config.yaml
arch: "convformer"
model: "multi-label image tagger"
dataset: "Sentinel-2 satellite tiles (TerraMesh)"
train_examples: 36250
image_size: 48
crop_scale_min: 0.7
horizontal_flip: true
translate: 0.12
color_jitter: 0.1
norm: "rmsnorm"
norm_position: "pre"
hidden_act: "gelu_tanh"
mlp_ratio: 2
parallel_block: false
inner_norm: false
drop_path: 0.05
patch_size: [2, 2]
depths: [2, 2, 3, 2]
widths: [48, 96, 192, 384]
kernel_size: 7
num_labels: 9
init: "trunc_normal_002"
residual_init: "none"
optimizer: "muon"
muon_scale: "original"
learning_rate: 0.023
momentum: 0.95
nesterov: false
orthogonalizer: "polar_express"
adamw_lr_other_params: 0.0014
max_grad_norm: 1.0
max_steps: 8400
batch_size: 128
epochs: 29.7
lr_schedule: "cosine"
final_lr_fraction: 0.01
warmup_steps: 1680
weight_decay: 0.009
adamw_weight_decay_other_params: 0.01
Rows from block 5, named by matrix and row number. Each number is 128 + 32 x the weight over the matrix's rms, rounded and kept within 0 to 255. All counts start at 0. Numbers have three digits each.
# pw2: token mixer project (model.blocks.5.mixer.pw2.weight, 192x384), inputs 192-287
pw2.6:131148146103178138169228116169124144132116106117087099146113156121118151132143157075141107130067162139107106089125157061165102142132137131147120109101103105148148164181105125126102171154065133145125125142121123157128116185153142096096133130149146105129086144128108081133197118194135152153
pw2.7:127077090120144131155166150162107156113121110139141171135134109131105122130114090097100177125154117132148129153169120133120169159147160152121136161126117168146143102205074186017040174111255103129152134135133099159147093220067171150139149137173117123119125132138145136133125147065083141112
pw2.8:137118089123123150187057165127152088091134116113062131105138137117142116182131129140129131131144167196083132103110144170153119102108152107109131123114154213137157091120159056114070201131250113103177125136159105109123156098139078125145116124153144128165138125145091157118153118095111123137
pw2.9:132208092104156115111172107133093095134118123091141156128128132111122140079137080087099110136088132130138133196135116091140089170096126144091129124134158153121127092062137036164140123112115111152060123154110123154140105141125127086149136140136126137115133137145135143122159145189104127162
pw2.10:101117058096151108143166170100088168107130173145086052111100151131114129092135167102123110117150088091141134078172156042125165064113114105168146149128131148114074105184182076169167173130148125147163130134119137138104126123144155097093150140145130149136128127124106117132179094145096131117
pw2.11:118161152138176087147079176120137097090126153099142075138124149126143131153127124140155129123098120122131123090134147075150088085085120149118125095092117151131195152154094152056092142127057162132136128135104158097141145179139132181139059142157100131149097155116151170111126109047126165065
pw2.12:102078117147086122041151139146162106147145094106106141126152109114126110115117120144161111136101115131107126120123092111105136183163156114130109080112151112115157122112126169136133129127098099151101139106129140127120157157113117137154157135109145135119171072140079086148170120193111135157
pw2.13:162176130154171149118175017123133163146126091123100170127144117135083164129139127082155094121136155138111125068116211164120163106162094121093113109117149056134130128172093204150161178145188125112147132126147119169154132108116166108130135131113118137129078099085127103138160104034160133105
pw2.14:120081127114073118188172157116124145089144076080205086167115131116135185137138151137095115130093215130127123125131086057147124098120105144100141158147124139099156114080137063144146074149121143129108140127118131140104125104117149123132154107099132103126142091176153123132059118138137120124
pw2.15:138131116134123159207186150144121153116138108134103187151164126105122128118135106152054189132059135106096125088160132126147122179180128113087127147123177140136134116141072052066084041105083141158127119103145130098112127156124180146124118133127133129133146150125205120128197128150121144094
pw2.16:131065141141125111131135069137148157106131101112136112149145166135133137093099096143134218132140101091127128170174164086130157153141133120208139082088152165125121136093204079176184134138174183102132132143101137171116101097137170139100175157096152144157132145093161107150230113120036141109
pw2.17:145172163100161125202079138081164106111123130155089068106101152125083124129131208083149161134142107203154126112126180120116129073105131130139132141146092121128137141122029218107124123139087135095140122112148121176141139119118113121143125138155130117138136090131087128123066154183072119099
pw2.18:109124154171116142126155100162139153110142133113138135113153129127137155106136090152208123118191135103133131159102222172129148123095142116124136165077149142138089139129151130122141153111205143129115142136140108136109098204081145127138213143123082110099144112132093127125052116138181124143
pw2.19:121120126117075120249087172099095137146156151093154086134123131131124105146110152115176093130130089064163136150114209065139069168090110113210118153132168168123187098108136177042154118137098132133135128114094127116132128108112113210129185122100123134115167135123131203118198188142104148125
pw2.20:132116110150087122194109188115116172123112169157168121154149132133110091186143092138079081120103124142116124126112173117111017180182179155054145091078176146103140102136084102106147085131030127141115132141129134185118112093111099129122123101127106138146131157123114112122139185124084144135
pw2.21:119161178115208138154131137106118156143125137132127130166147124134108106126128027070113087118187193169134133037133064112109098139092110143129121158129121117148100127128148119090075162119191119110146130118132126116136125049134093128114118094137156129117148119155129123124205128174154131122
pw2.22:158138134148125125112085144158135119125117152120130073103109122150132085148122110173135157138142187104144128212122107142137149156153127138164125147145152123146132117131142089063031075149109132170136124132161107145121101145129151067099142130129140122089150127122107103128069150091123127200
pw2.23:174106160122126116114122075143155137063108106100198110109146123129096145082125063159140137130095171116117112162149131022137196087147158130065114135134139060135202122129148157094126080161118082138172120113095128135161123123119157158096170123113141156124110111097096140134096173093146127132
pw2.24:131081122144082144113139036098127178139134124120152160127136128123138111114108154134132189125126147103116132112101055108140149047133167130138152144093152170134102116068105092129136113147088132094122130148157119199129116185167124143124220135114156113135099110156143112127145105118106081125
pw2.25:075166072113089121178193049135136127157127127109102137143114136127101109167113102175138105121173082123145109137106144023132133073115152127120124179116161122105150133134081189149090124158129134168129131147127113115138133096091090152143074146151123133120175195205147144128105117026143103116
pw2.26:099177120114133104156127121111126149119121171128064157117147125118145141089127099102120148122151182172099114094111055086111088167151147135146140150114198133123109108142146138082151083117014132125149125118124115078120105187060099103124068136099138108129151147109144143127184133130123135114
pw2.27:146083140120145146156155164103122145129116133022148127136124115122120147078137141139101089122159121162140147148133221083121140097118172135107139152107161110117108155169090078179092134104055114189139126139145106062141140133129092140115167113120080125094153092148122139133105163138124115164
pw2.28:117185143164219138106077070119134135119127146139066136141153147137110121144148155107194148130170127174128131048113109098116107172094121128098135124123117144144137153163234030044223098125182116097133139138129115077132106109152115151112152157114156094158141173123141153133137109148205135136
pw2.29:126093147176126097182255135204087091121130134114112137113108161137180158094140167177070181127098115185113132198116093069149067144134141126156138124095147201131141100163137105105191072130142114124117130117134133181150119152102118093141106130187114135154128128096124180122138161141103128157
pw2.30:123041098123073140135158172163140148138116091111113071172082102135113079111131134121110137109094155153131121151181104050111121082109131114069133141149105047147098106158165080096122106142126140126110133147105111115125146117099153115139138139121118131129100076128151115136111147137134136137
pw2.31:129107127154137131160063148143104133095143120122116066115111116118124106148132192179061108124143130157095129193077060169144222100116145139042125133119202151096151135140111162185048146139074119121109125139141124074100118108123120069126086107115144128132143134110115101142115138089183120097
pw2.32:137210098154120126163043117115117147139123121092124102177149147137112160096163069193101231106190102177141115125113115129135135128113135125150105151150176193126093142128099137049124241115158136134097114131121116122096134108111142116113137146047126120121075116162203175121137152170116147089
pw2.33:131085139131164118133191157179146068132138160141151197126120130113113122133131071178126067133184103077125114109131190105135120131110111126114139134161057161133127119100111186140126105108203134124153128092134134163147120141107129142139112146158163134119115122178148096129166145097143147133
pw2.34:109194130112079130152085150165155110085104133128168138184112107141135163119139103070126118131082139245117142116145060136149105152176065164140148122138144179113158099129033145126191034139144107135140134122157138219135133148132097184104166115096134137145129179089090156136167128152138094127
pw2.35:146130108134067100187156075137094195128166144127060114148121119122094131158125138123127099131099202144125123230114123184124128185088139133109123128094146046130104103108093121170151144100082135110138123136145100093096113086127034108140140155140139133180113120109146146139096221136138138160
pw2.36:122068124116141122141240102151131186155123127066094142095135141096109160147109091176180160122199112098140161161122199076093124139140129140135148142133108146137144118101157103058146082108084125133139127103118135147100133044146184145133082098080127125128111123121140116131159148134152146148
pw2.37:102153162130140081115107177091160188161108132142120132123183119126135139100128104168081118125070152027099144086145107071116085122131161121106145134152177100133136134110131126147073187113082145101101134112128139145108138147179117163147131140117124126087149117133135082137039124144139139108
pw2.38:146180154122127120074138186115124164148143105152083127137131128134146097114139096080124191140160152056141119192100144088123128127132188146072126083149121131132139105217212181167079090141158123141139132127148155104100130079123188130114093149141147130118113133060136099124131131161236156126
pw2.39:126137122104127139077131092123133124147114158171150120099120126143104141133120159111142101127064153122155142082108140127133166116135171123136126145124127081142142108046126104000176112117151163150127127126120090152129113147124123109136118102155112141137107150108155163114081154139126127125
pw2.40:136164155138080132190166158081120072116115118095087150114168139116127141079127090160160131137201093061136132122108139049127130094142149131122139080128130255128065115150192109146042075123079129138131125133130126101143132159128142026121137151106115113152084125160145145141160112094091139122
pw2.41:129128153101113102070095115067131095114143119160056124139120132135136083071127043176145140125139114081120102141113120130144171128106106144124112133111097224133165166110206098081115098140181131093128125139109161130139164167114137132144061125137120108127132134135174125110210121167081149097
pw2.42:138052119167171108160125122083115125113142106123144116145141134138104101111135098029173150124125050151124124166137071157110158140098103102155129121083130080144158131155173154132021045133027129162091133130116127171120153110171106171157201132120127129149168133132154121116068132062152176151
pw2.43:127121109156139150063148203138132148127116103141139017166090143132143119132129175158135080129181094153151119126123200168149113120115163141157123134055103135092139151094072132108136128112171152135127114132122128150117131111161149155122098134150116108137131147099115149116116126032132132080
pw2.44:095149075093167146156075174109120124128128111091124110145076135123115099171142218166220218132211060087115121182129142095139101132110107118144129105144115120131163138156165157187077074125176131128109136107163142136116124168148161120111117113186140140126102119142132143120097157170096116152
pw2.45:138127113132125143134111092163131133119162149105103077082097134127123129146144136170077143120119153150123137110152140145134126113091094127089130141154150061121098170048114146077092077149127121125155119119136126073107110203131121163126125109153117145162137131106134105124161091101058111112
pw2.46:116097116149112115133062140107146131134122152118094136119158140127165110142114099141087170134187225083110137186139057199128149098155121139175122128207100097111122148163199034185156094107131080117142135127131121223132128138137093123118122129135122134117126125150158100131040150105155120149
pw2.47:133224136132175150198150076141140162120116136158118140080144142116117142145103171156216157111168161111138127134172204131186054179149164144140161101093089166113167123158083134149139033104145095130112127121111142161072130171144131103094053126141139122140129117096127133121170082114232131145
pw2.48:104090081101085096147083095183118138103130097173095193102137166127150144152111130072082043123131139230160138110142031122125092158113123099086125128155113182143133100141073145179146121123155169129065133117147100054100121116112122145135151107140137129148110165093117098156119092189157157139
pw2.49:129128139145078104094132173129133108132144130077166102108134120112154111202114116106181102141146172230154121098117152122157103085102126128111130152133097152101104126113121116111054155093164127100095132113122150166134139205115088096124150111099128164127141116158108153120134123199085128135
pw2.50:147104148166145125128108123178096155128132139141112089141137106125123085155146163134082117127079120102113106095129153205141118184131093139141136035128155011124162123093166169138150130128105150093153134125147133142147144169082071119088161130168136115128124114139112147125153106080169111092
pw2.51:141094154155151128105107196072134189131145141132158135107132133136169157095141087119226125126096135030115142125170239121145127124152128110118115112154088224147163138138116162122095162124124138161127131123128155172105118201121071078075146121172122128108170146093148122110125091058115095129
pw2.52:114158131119110136126155172156118108112106171130128085114108143136088121125152137142147089116112079089125128083168151075101112146087144119057125165099042107148193113082179252127061190129166124103132128134134120119128128151125121139128107137120143146167102155178130157122098157156060125115
pw2.53:145165143142193123102062087127085086132128115159155177112147140139105136171130146112152127124125111170132130174148106160111182089118081141143138140182131148119082114144078116094195145127153133143141126119129142168136118147116168184124137116097122120115201182137123115127083181206120177110
pw2.54:149144086128139129130047097167123117135109126139147102079124140133134117074127112141089226121114125146167127048166071126135123221146117097161120127130090116145156137130149114243101201126132126153130125132160126140137122032077179171121069116122091117149112118086151134129100144133062158097
pw2.55:094072154158112099146173093135136124125130171137166103157098147127114147139136176125146094133220134104144120147131182104139144154107138081129133101111120078162151124167114158156113106104131116172154141125125119124096102168128161079127119134071145135129142147144138157136164070055145112155
pw2.56:119100119131146141119205086128153150097104121139124138123113154140143133154123121185051157152155149108139159131083125076122060135137120143065138135101062060147129125143126095120119161137146151139150132106144107107120131077157152130113111119138102130097161107152129144135097141217074140186
pw2.57:129111107080170113158082118134111126113126128130072067148115103128131146112107074169120240126135198078140117157121119127130109037175179109156134163112175137108099163170068048159156109136113116160108123118133141190142155224102102177157060112105144106122119109208088139102147124098174118122
pw2.58:133115129136147116138037154135119120100135089183147141125135130148157102113111106146119140120061103152106118016117079129115131187141060098224145108151127079134182125098088066150106107114110127130141128131151146099139131053138133121137140133099142122105135158128150126133091113083115127129
pw2.59:152119125113156125117156142091140078123117117097162086111152108127155112130149069163195179124146148157145119045131150097129144172077130126105138132113152132116119135149104187120061179133172138160134126115140114157123141021135116125127113139129124130139090127149167117116123158043028131121
pw2.60:119119130142112088095081186189090132104157110147121132080128125133123071148130185190139157121096141103128119128137130105099149172061126117098120231122081024121153116117151057117115184127153131147132114154122121117125119036077123109121127115135198100109127160149117089132077104098100133180
pw2.61:117151120132108117091076142174111126125145129170118139115157110123134179111143138087184166113140168188130116142130118109115147051110076129142158090161104109121111125048081099145055105117041125160150119115129120173152108092139128025094185117160126117117139082212129127127120106157132129138
pw2.62:118157117110119130159099155119156120147126158154111105149166128133201144156132158128137187125105151173119139065077132135181061111078085133050115095095145156129090138057145093112088130120214108119125128123145087114117125036192110169173063134096123136104090103155137123117159142084166137091
pw2.63:138062123135092169145074129091115108158144120073161123126109119144118143121132090143128141146114086107143111037138184094124101158196158120070136138111083128138121113170068129181129079180093122161167124139152113080145128129096177073103100131069112139105118101136037165126186103129177133147
pw2.64:134188126121074126143071135125159114123105137169092087140137125129111151148123090084133112138121093145132120046122082044100235113116143132155142102125081149116125153075136005145133104128070119142106126123141118110102131072169118180093156141154135132132122119133146120120195094126048151133
pw2.65:130113133126080141092136134080131129105113112189093200151139116127093147109099163111187072128072145124140134134117149110125124135131132136129134162156118152118147153083162175085157178134136161133124123125137111092143132180132058155112101124092117135152128126050106135125074133123195103136
pw2.66:131101085148133114155126104143148141126128094127125081105128138125152114072136106167121124119160163167140116223137086117138159080096084129153115122158136144156162139101128134183148104113122115130165126136103120133127130132103088156144159149085107128124096090102098128115082084158224144065
pw2.67:120023131106136094092172135127135094112118083173145116094150128143128117157118143158127156120131063138123132155105228124105144000075111115255125089182133155128171111080035077140205067146059117140160133117146133124109139127147099140135072095099126129151144139089144148129040180105177148127
pw2.68:113097134156151144124162106142140150150120117081082098163108104124138096118122141090124090128068153196150101155129137109119136079136112128072129152195131100118138119137049212127224115118116113111126141151166134164138126057147135124134079133119110122116088187140140100126081140117093120132
pw2.69:130079128107176156125127092139150148131141140074105122137087100122115117131144101172131112122098086111150122073127157130123067113116133152181129135183145096102114132178166122201110106136152088110111132119104125152156152177158128160130188148100113136145138168144110137122173118073133127169
pw2.70:119099124103052116083115087057144158144128155089138097131097139129115106087159054177176061112160115086135118133129155151111137158112131126176133057151123077160109112110038092089172147123094134100146127122166130160137130092146090190146124121146119131132149129137121090128165125170131121114
pw2.71:132128070130143121085190114182076183113153145166123112147118166122111113145140160209108193137124192089115136103092159125157137112125113093178138135100120061126172115129141149181174125120131149154111121106153129207167108155152118104126064124131122127107128154133064121134180144175151130175
pw2.72:094167128120104128164104093120095130142152139118102147099148186110123111145132095033122143127090134157103156193094054147118173117170146124167111172106131136129161133133131086113137104123131131137089117127112134113132137102117114159120135139162129118149130158110099168123111120176125149143
pw2.73:133088148175143138176178098120178179139134143130144146132157121132166121119130109154079094144166137086141149158136101178129147156175048176176122115130128205147131120080086080156088026126155109157116120096129119116121124172121124120122132129127117133135105105163133168125144183107126147165
pw2.74:124160106154068146116044117170109151123140107115140152136112108128134142091146102148122097132050179150130121195121235158156145103161166139239128115155116190130153111115172152095102082118076116143106135136122134154118125101103159114126089132124128118150078133150167077111076136148142128149
pw2.75:116128108118174132159159189122128165132139090135128108146136129143109147185147097083143076149078082074115121132152159201128150138071180116188123082117155187116155111103073112059184109160037161137106132131157139190154124071132122155120145139088132116128116151133119101150163119151207136129
pw2.76:139194134120122142106255167151127159104122119135128148117124140140112150141143093121075122124122177113142144114132157093096212194135175130180133095119156139132129125173179063076149245156168158117144133144131135174122148141106116146138171145112129111114153134099075100124147108103000127141
pw2.77:145127144106148137097209093211138163098132136177114136131087124126144137125111118150169043138139129155135119101168092114139081077097145135105126133121136104132139139200096245074167189129173139119128128128149137151141108143120195115148133138152136124161132129093156130120149135179116128092
pw2.78:136086147131150131121110069134110141126134084129192094129137144123124152202103114147134173129097148146134127145133101159157107090120073124121141090098165100142106130086125124029216109094113151146128127112126133154116140053130134090120142136127142110134151086151187138125141156062156118070
pw2.79:126110118132159128121146048097116052115142096120163111115109127133119113114137078151121122125101111152121116157147116106100078167115124123070132088103118075135137123148083160153204111119101155136178132086143117104130134075128123148134126126058091117069180112133156148126175177121096120162
pw2.80:123061139119143152187067115164150163130100183139057166109152124130133142171123177175134154136142154147108135194140068131116141176080104134056128096143127145127143109189134099181169202153089124132151119114118145132129108076149192170116050118145121132120112136108109126117059122100189122121
pw2.81:143100135118142141211115156178113132130137096141158157117084144128107119086140150103148097129120108114151129171189135111103104165132144120132146094124100162104136119126091136161075184127085149148138139143112136167144116064068108128125072142142119148089150091137142090131056084086104126110
pw2.82:111135117132079130145102109153140093100133101101151161156113141128139112131146142104111076137158103187124116127103079156107130178157116111097117158159056131139118132136067219041173192133208112127117128139109137159116099130150124042124213121184146131108160155099156108113157130086122100126
pw2.83:152115112087089166035188171135122138116123170167085116119148154130140107103149149130053117125219092115121148048122098160126114155124194119149129106140111127119132108156154126211145091160160107136148132130149129094121126056122080173137148147121111119142140143077150098146203131178092134112
pw2.84:173144132113080084028054156200123138147104101113135132116106135127150112132105104106186182132255084200114121159139174154158101136145133118135141125108153121131140103141060116137104148132019140142101133126142137115132121042118119097126079118157130141130096142178213129129050098170218147119
pw2.85:130183119130086091099135126120136124121115131148110126115103154130156076094131125055149125129112077159131139094110243162119125149120150135062130139084092245133080119119097133144107126111084123135112127124138123186125105203190096101148117131137109122148109104140145132130074169105036138128
pw2.86:116019109106065157094175093127123102098120117146199115110097152127124079155125049172123190143159148056153148087134082192141087104109103128195126078101111074147074121198083166041200201112128110163071122120130131088117149179142164109114147149111109142153128109131150120116060180130116123089
pw2.87:139169118145144150202138163132089166099140132090126129139113130130111124184136172181135094128126124066133127139082058088149118172113153131076116112114141137142136126142038142096082106100056124146157127147127128061148129173117121125136166147140117130144122128124130093121027114255157158146
pw2.88:096080093113145147175096125124128147111126150120129116105152151133153111102147161103089206111082102155108124148110142103127123140096132132167123128082138153146132112088211099054187035133134082104165128121143139115127157115106155157108152131102134113121138139110112114132137130059118133127
pw2.89:114135097180167069125094093068121104102127118167114129116128132135115114160123118103161138142100170162133148112136160174119082127166146135138135139150160058112093140082044183121058140118162152110110127142095131174144127213093206112118152122068135123113159130155126158130166096027138138156
pw2.90:111146107151114134118153157106112185173131158090111166120174105126182093146135116069116110129132113173101131104117058110130135081155132126071130148114131132118119116096081073203099118114128096135131135123123125125141142156126115125160120128120154120127107149130104143125190182140125103173
pw2.91:128119113110113144083114144089113157069129137119116179133126123159102076130135115097127100123142166170118140145097083101109080177144106132106111127140082067139170128113149140085110037104025113105123120119093130129102130080095136093143108123127124130130130100083127096102118151128201155104
pw2.92:148209158129070127148130170100154106128138128140107133133105098143108119134133201077108129135126129067151126073126157139158155082114142130048149093135089125157077141139099133158135050148033151127097134127128136152145123130126149140141114111188115123142118166078069108131167107012099096167
pw2.93:123172158106020123105186164170102069134153109081246089131168113123118138142128110127169101141136169128150144118088130156124133078149143125252109116104120035141155113131166000184172152118105131125098128132124124109146126151107070147136151128151140133108148068126110154129099074073122154121
pw2.94:141077120139146118149106087063125142139134132152066069143112124127123119118148158114082119139131130115105117132145065153129060149082137128086131161112140114100147103061168073114051151132189132127121131119139119129127124110126127122097121141102137128132116098170102120127170136167114128130
pw2.95:132064101122054113078125165140134097124136135122077095114113137127142100127119168089110173118117078102136124175148086106126132091159122113083118114066166135151092165069000058123163097129179114137162121137117108143138118117163183113196061137135159131122089116161132180124030153136062119131
pw2.96:124114167081187156141140124158118098118142116139115161127149122148127138141111124168122178132130084174115141121151250192089181102149133137139143128129100133102112115114120171139109136131114136168116138119131129117135151151141087142116090087110113126103158154174114107109145079142179127087
pw2.97:146088090106068124167080122157149137146117123135121108100083096123122127051132114091084113122200056184120125096101089087126151113135142127076122113113170160079123137138132146179190183183111128122126124112140128106133140068195091117155057117137148107123138113152122137142155120000115135097
pw2.98:109132126135111086158201130126183096124132120153124128137119126121127143132131134170151100135109167155122134143109166125142186167115114124104117146117176103119165090112186180115255091105208141131149125128142147176119124110111100131117165113119111125102101096125192119140167123113093171102
pw2.99:117100142123168119130143107116136131139142133183166140197158128128140104130132145164125112132127135178114142236125116153118122150149119148142134179106111156121121142180076100135094180125182144151166131123151132076118108154102164153105044139099117137137106139168128119129085136150107115126
pw2.100:098138138158080107122193203166168151143118145119063067176089128135160086175134160139239125133083165136116128118126123087106182197152084123118152129100087041148167137166100104112205103131161169157127124133133134118132090173133174146134165107128128146125103121094139130146172145066130133161
pw2.101:126108132119028163140113127118134077100119121097147102129081077121070164089116116109102106127151080063131144041109209141143136119107145128150119127085090139122146131082088137035130188105055104162130125133111104119100131111091135098123133123064122134120127118119097162114166151074140095121
pw2.102:143169079159083096064168158083145142093124095112128077088117137122133062107120138174186099126184122132125115216121147191152057113108152156101136091177191092120104130119154176085094109138110104098164120139137102153107150100148135141113130137135117138158176149100193152138107099198095157118
pw2.103:148202105123147096127049119160127133153135112126160117058126142123095125143145138048187115135185175040133126111109202056105124236095152136056118141155117161124090150113114123063082116127198126123127125142133147154113131109135147124148104136125114120123134133121137106127206168164052150141
pw2.104:112147097118069112149148127151138160115155155159096091210113147129135072159134106102138103121114162197113122044171224113106105106089126111163142095138083038130129127132091118102142150135087133126097128113140157092121109108111088107162109114148109156095108112134101161126072156071125162091
pw2.105:131129109133146099158251103164146109147147163145092115148098097121127112086123126150195159118146147074139111178139153149135074101106154116137130151143148110132119109198158138138122123124092134082136130135123120091115152174140170146157087111088119115151149140159159112127183170147119095100
pw2.106:119189126164116129078084149196147126108129089095134168117107113112138155109114138108079104123120147121122133086155059084124112144073179123135143129238081104125150126143108064155121064152124145124137122111104147109117147079116042108117119112150132132143102107115166141131101128143156139146
pw2.107:111101128118067119141099120132098131127136103165141135129129143123094161112115117098145138119111182107126118107128087155120219146164143135205115110143173222135160143044100212110143105136039126153134126141112138168146129125152146173099145130144129126130102135177147113132111118138138143135
pw2.108:125098136136210105120109069134152116136136154121108140139127142115122157106129169102217134137093138163107128108144187049127180231140102126080108153136178123133120093113161045091120095148191112136141130104124127154120137039166161154151151114146125130134175112122132147128096078173110126138
pw2.109:144074136123128119211110136019103094108118189084085134091177133120120127155150053149119093150255150110097101134140184151118097123156147128110111070164115132110126086160156136134017116131093106134100128084109131198124135113102153105109172110168121117116121083139159103116097108132129157146
pw2.110:141108117139182116073063144081151122135126102095106121133132110120146141171139099138136170140003163153134115074116077089150094136135113139152121062125121195125113091160000125141112086114200135124108130146157144139115125000151075113186086146098133114127124136148088121111163112167140099092
pw2.111:150020125106178140170193091124137094070131140098133145160140143135118135119128161159095069127136172125116113173091139191145102102171140142101133102135121130137194146079105199200139046126102154120155128150093135181102116141165149170138067115117121114155144136119078084133041175116132180113
pw2.112:115221129110114115106028121136125099127150139162141160146084119128133129069120131083177100128123061194141150194139157117102123080134110139130111151090122159117118135151180233088215120138110124116150119131140118136129130147088150164121105109073159124140130108158073166142023095129153116146
pw2.113:125127123130124141112124092092116084097111128093141146163132138128141122140155072127093111127156099139133149216148128117100096172178142149128124098109178114136179095063175190102177126150093143153115132160130125169121129195166160150119160121108121121148156129153136135140153151141102126159
pw2.114:123138126119133111114140193094135114107108177143162094124086124111131150147108193123122099120132151099130117143123053093133163164155134152181124143124096215110181113166136118191139054117203127120114136108122141152110126026130165168116107125132116119132128152095084127131135149169097114153
pw2.115:104081174102152136100079113150119118109135154129144188090123140125122099102149132129240129122255139190125128152151208175151050187169128152133120162081100137113069112191149181205142166141196124090135132131151133096113130118119108145124101137106131141127134116197161159114134085109134135114
pw2.116:136097124077131167154115137165138168107131093142122151136120158124179116115138102199127165120093135194117132037180077149121106170154154132109121188131142187126135142077085080190099157120182116114143120117113131110101162128124146142138117149119138139083148130141111127122127133149161123112
pw2.117:115094150118067150168095098135124124135122123090140174158139130139127098108116191156147177139186149101140136151149117102170150067167127096072128121118150117129118137076143182209197226128161115133163134117126166080124119163157110038133153132135119112135117132129148109140062137147109126121
pw2.118:130160119097181140208186128113140174158118072135141176132120137129121126060132080172220150141099155206137127190161224138129155022110147149117120108184117118141166125147065056115192081118089127161124130117139111140113119181135094157109147145113113119104134119182108130127153054089127113136
pw2.119:131111120123195100125141213168129107118135149143167148128184086148141098102116099104108162125078076210147152100111169165133174077111145155196132112090105170164159158061053177072117182137210123145098134108125133090137130123159107105141177121132116115136131143162110122135219104207127138085
pw2.120:089126134139101118202190100150132130107107140135073168138162138128135131143148138093170134128208114153170128255107180126097079163111163174136133118080108159134156098137150092057068096129163090146085131111113141206117149163069128137140168084048132125117120162150151140136140125166158157116
pw2.121:134172136092133158149083118160089095114118118143211064116134106139114175123131088129126158116207041151133117091177121143135133121094086148143132087101138000122108157146190216098173158116134134106097136137154132132144128105112164146093124163123113127142126099176159165126169115075073098150
pw2.122:090119128154093116129105144109131099158154161114090086131110124124078121125155071108184102122127229155168128046095106108133154132101143112113139149145147164129093138141074137143173138110067115147108133148128095109123137098116144138112056129115143153098143088094152115132107098076112097156
pw2.123:122140108131154135091168078086080080148108159098090166115138163139157073125140175151082117123220106218135138163121093178116106124147091146133111134134103143139066116127126155228215113135042162103089123122139121189136131127096133125117141112139138142115139129095080110111097172039109128085
pw2.124:136179128099197176137071166139117167147122110162096179090131117118141127125117141130089187123173104140129138078122093135143095159132145138138119119157066177136115117062134070110132059138141142104169131144122119112126176186168142130141126134170143122131115118080061184120176144216017120168
pw2.125:156062117138153135130164174079147079117137106189112154182117130123158144169124194125102092129108079206145119066130102096130093147132105116099125120133095104132111078184177055056096081109080145143154122104141124057131110107105151202133106138087147117120133101167168121143209116092080114096
pw2.126:114076141127119097158186141065137132150137126095135087114117091138140157143126122190114143125104212126153135096127093140135125052129135134070117125101174126121094141086125119226171027134083135110121132125107141133152120203117110138123151131131104108167130108098061109146124164082117161125
pw2.127:120145133130136157126080129183110088153137102144137069108106112140136144153114126183144105118224141117105137119139076212101107094157127118166141059127073143112138184168125138176125058100217138130106131108149083159153124120177090150173062150134144113161070093101120119133192165158161140174
pw2.128:106102129121228101093158169113109141105138117114129179106102157142070155129132128159165156129129134077156112184149077146123119133153173145122124164175105123145143129116171186162164061138186112145096126115113129057111109119116125083122132143142109144159140131159095132136133145160165166151
pw2.129:122102133131135138144130150065089114149128126113118131087070136138128101130106114167146105121142110163144145078073152158153111145113138132155127149111084175118165146162085119170039174133181100153158131133133134116142130093110106138101088112130118115114166122071125111137131132244101123110
pw2.130:155148132145094114104185120061115119129146145139107138104115124140160128165116074082137135132236119173129128163145148053151132046185094117141144145135201089119126108102201245156092157148087136114144133128116141188126109116110116105154084135141100122136150145130118144124133102121127134155
pw2.131:101111145111129120118071098140147108127129176220094154134150129132132100054108246028207154125104133124123138113114123095128224119192161122116131158111103121109099129138135156128117182118108137107130122148139138160142133104162136078136113136113142133159072130143134145127195103071093111142
pw2.132:130101098111088124170178059145116143103115098152106162125152115110111136094114157205099126123124141166120119150141138111112098130105127143112118146144150081130108110148140203233091092150078094126113131160132135102119118148135152132103136132142119127155111155114154124125140162186140157066
pw2.133:116120119092126115124066144166090148164123128109105135087086123114116081135121107118166067147125131103105118070131126164135132062142126137113123117094090088126145111060162075105157064117105150137135129139118145146107107123120135091073095086166127127163131113191144112126084112047132145133
pw2.134:153129120098118109069189191132134107123157142107130185112158098118136117182115103100118164114127097200120131114156192090142107153183074138128137111168131050123074150038169116097153156119117131163121118145132115142127132059140131063161191146204101139123113124173168131125110138110098112120
pw2.135:147115121128176149096211155082122117099136093139117085156135124124124128224127072125177149121236124091127124157157105140133205055093091152142125119152178180125144104147134185082157041132150131110141125133126142098155122150125133093140135134137134127148079140186138149124109115124098142134
pw2.136:119139120148102136100130111124124095131106119125167122144132126137153131074133164063141169130131108092158135133124114120125119111140108146134105124110100167137182112113109126151130143134065103162135122128090131022119123083154172080143154118154066123139120148136145124120113137114122125132
pw2.137:153157138138143130164127129144174146111161139080148137119099145133070170144122133145127038130079145196114139110106192101125091222099101113212144122158164131144145110182175204140059102098124142157127125117112136167140114135117117137127141130138158123099160131154097151140075073145150137198
pw2.138:118054158120093091164109191129119125117128113108085151133117141120151116122163156128087068126083051094124127053115161149113097172102143130044130140140147089103168102145067099187118169135175126104089132115087118068139152165143131092102142119154131137123154197134162135133123181020115130149
pw2.139:161169124144142113150156108084167172133146136165147045121169108108143170121120254127141106125177121162149119208178049135143114095099075152112146125135075186144052140112168120231102153109128121117127125130096128164130138095120150145125111149136106127106130154122171117127106151206135130111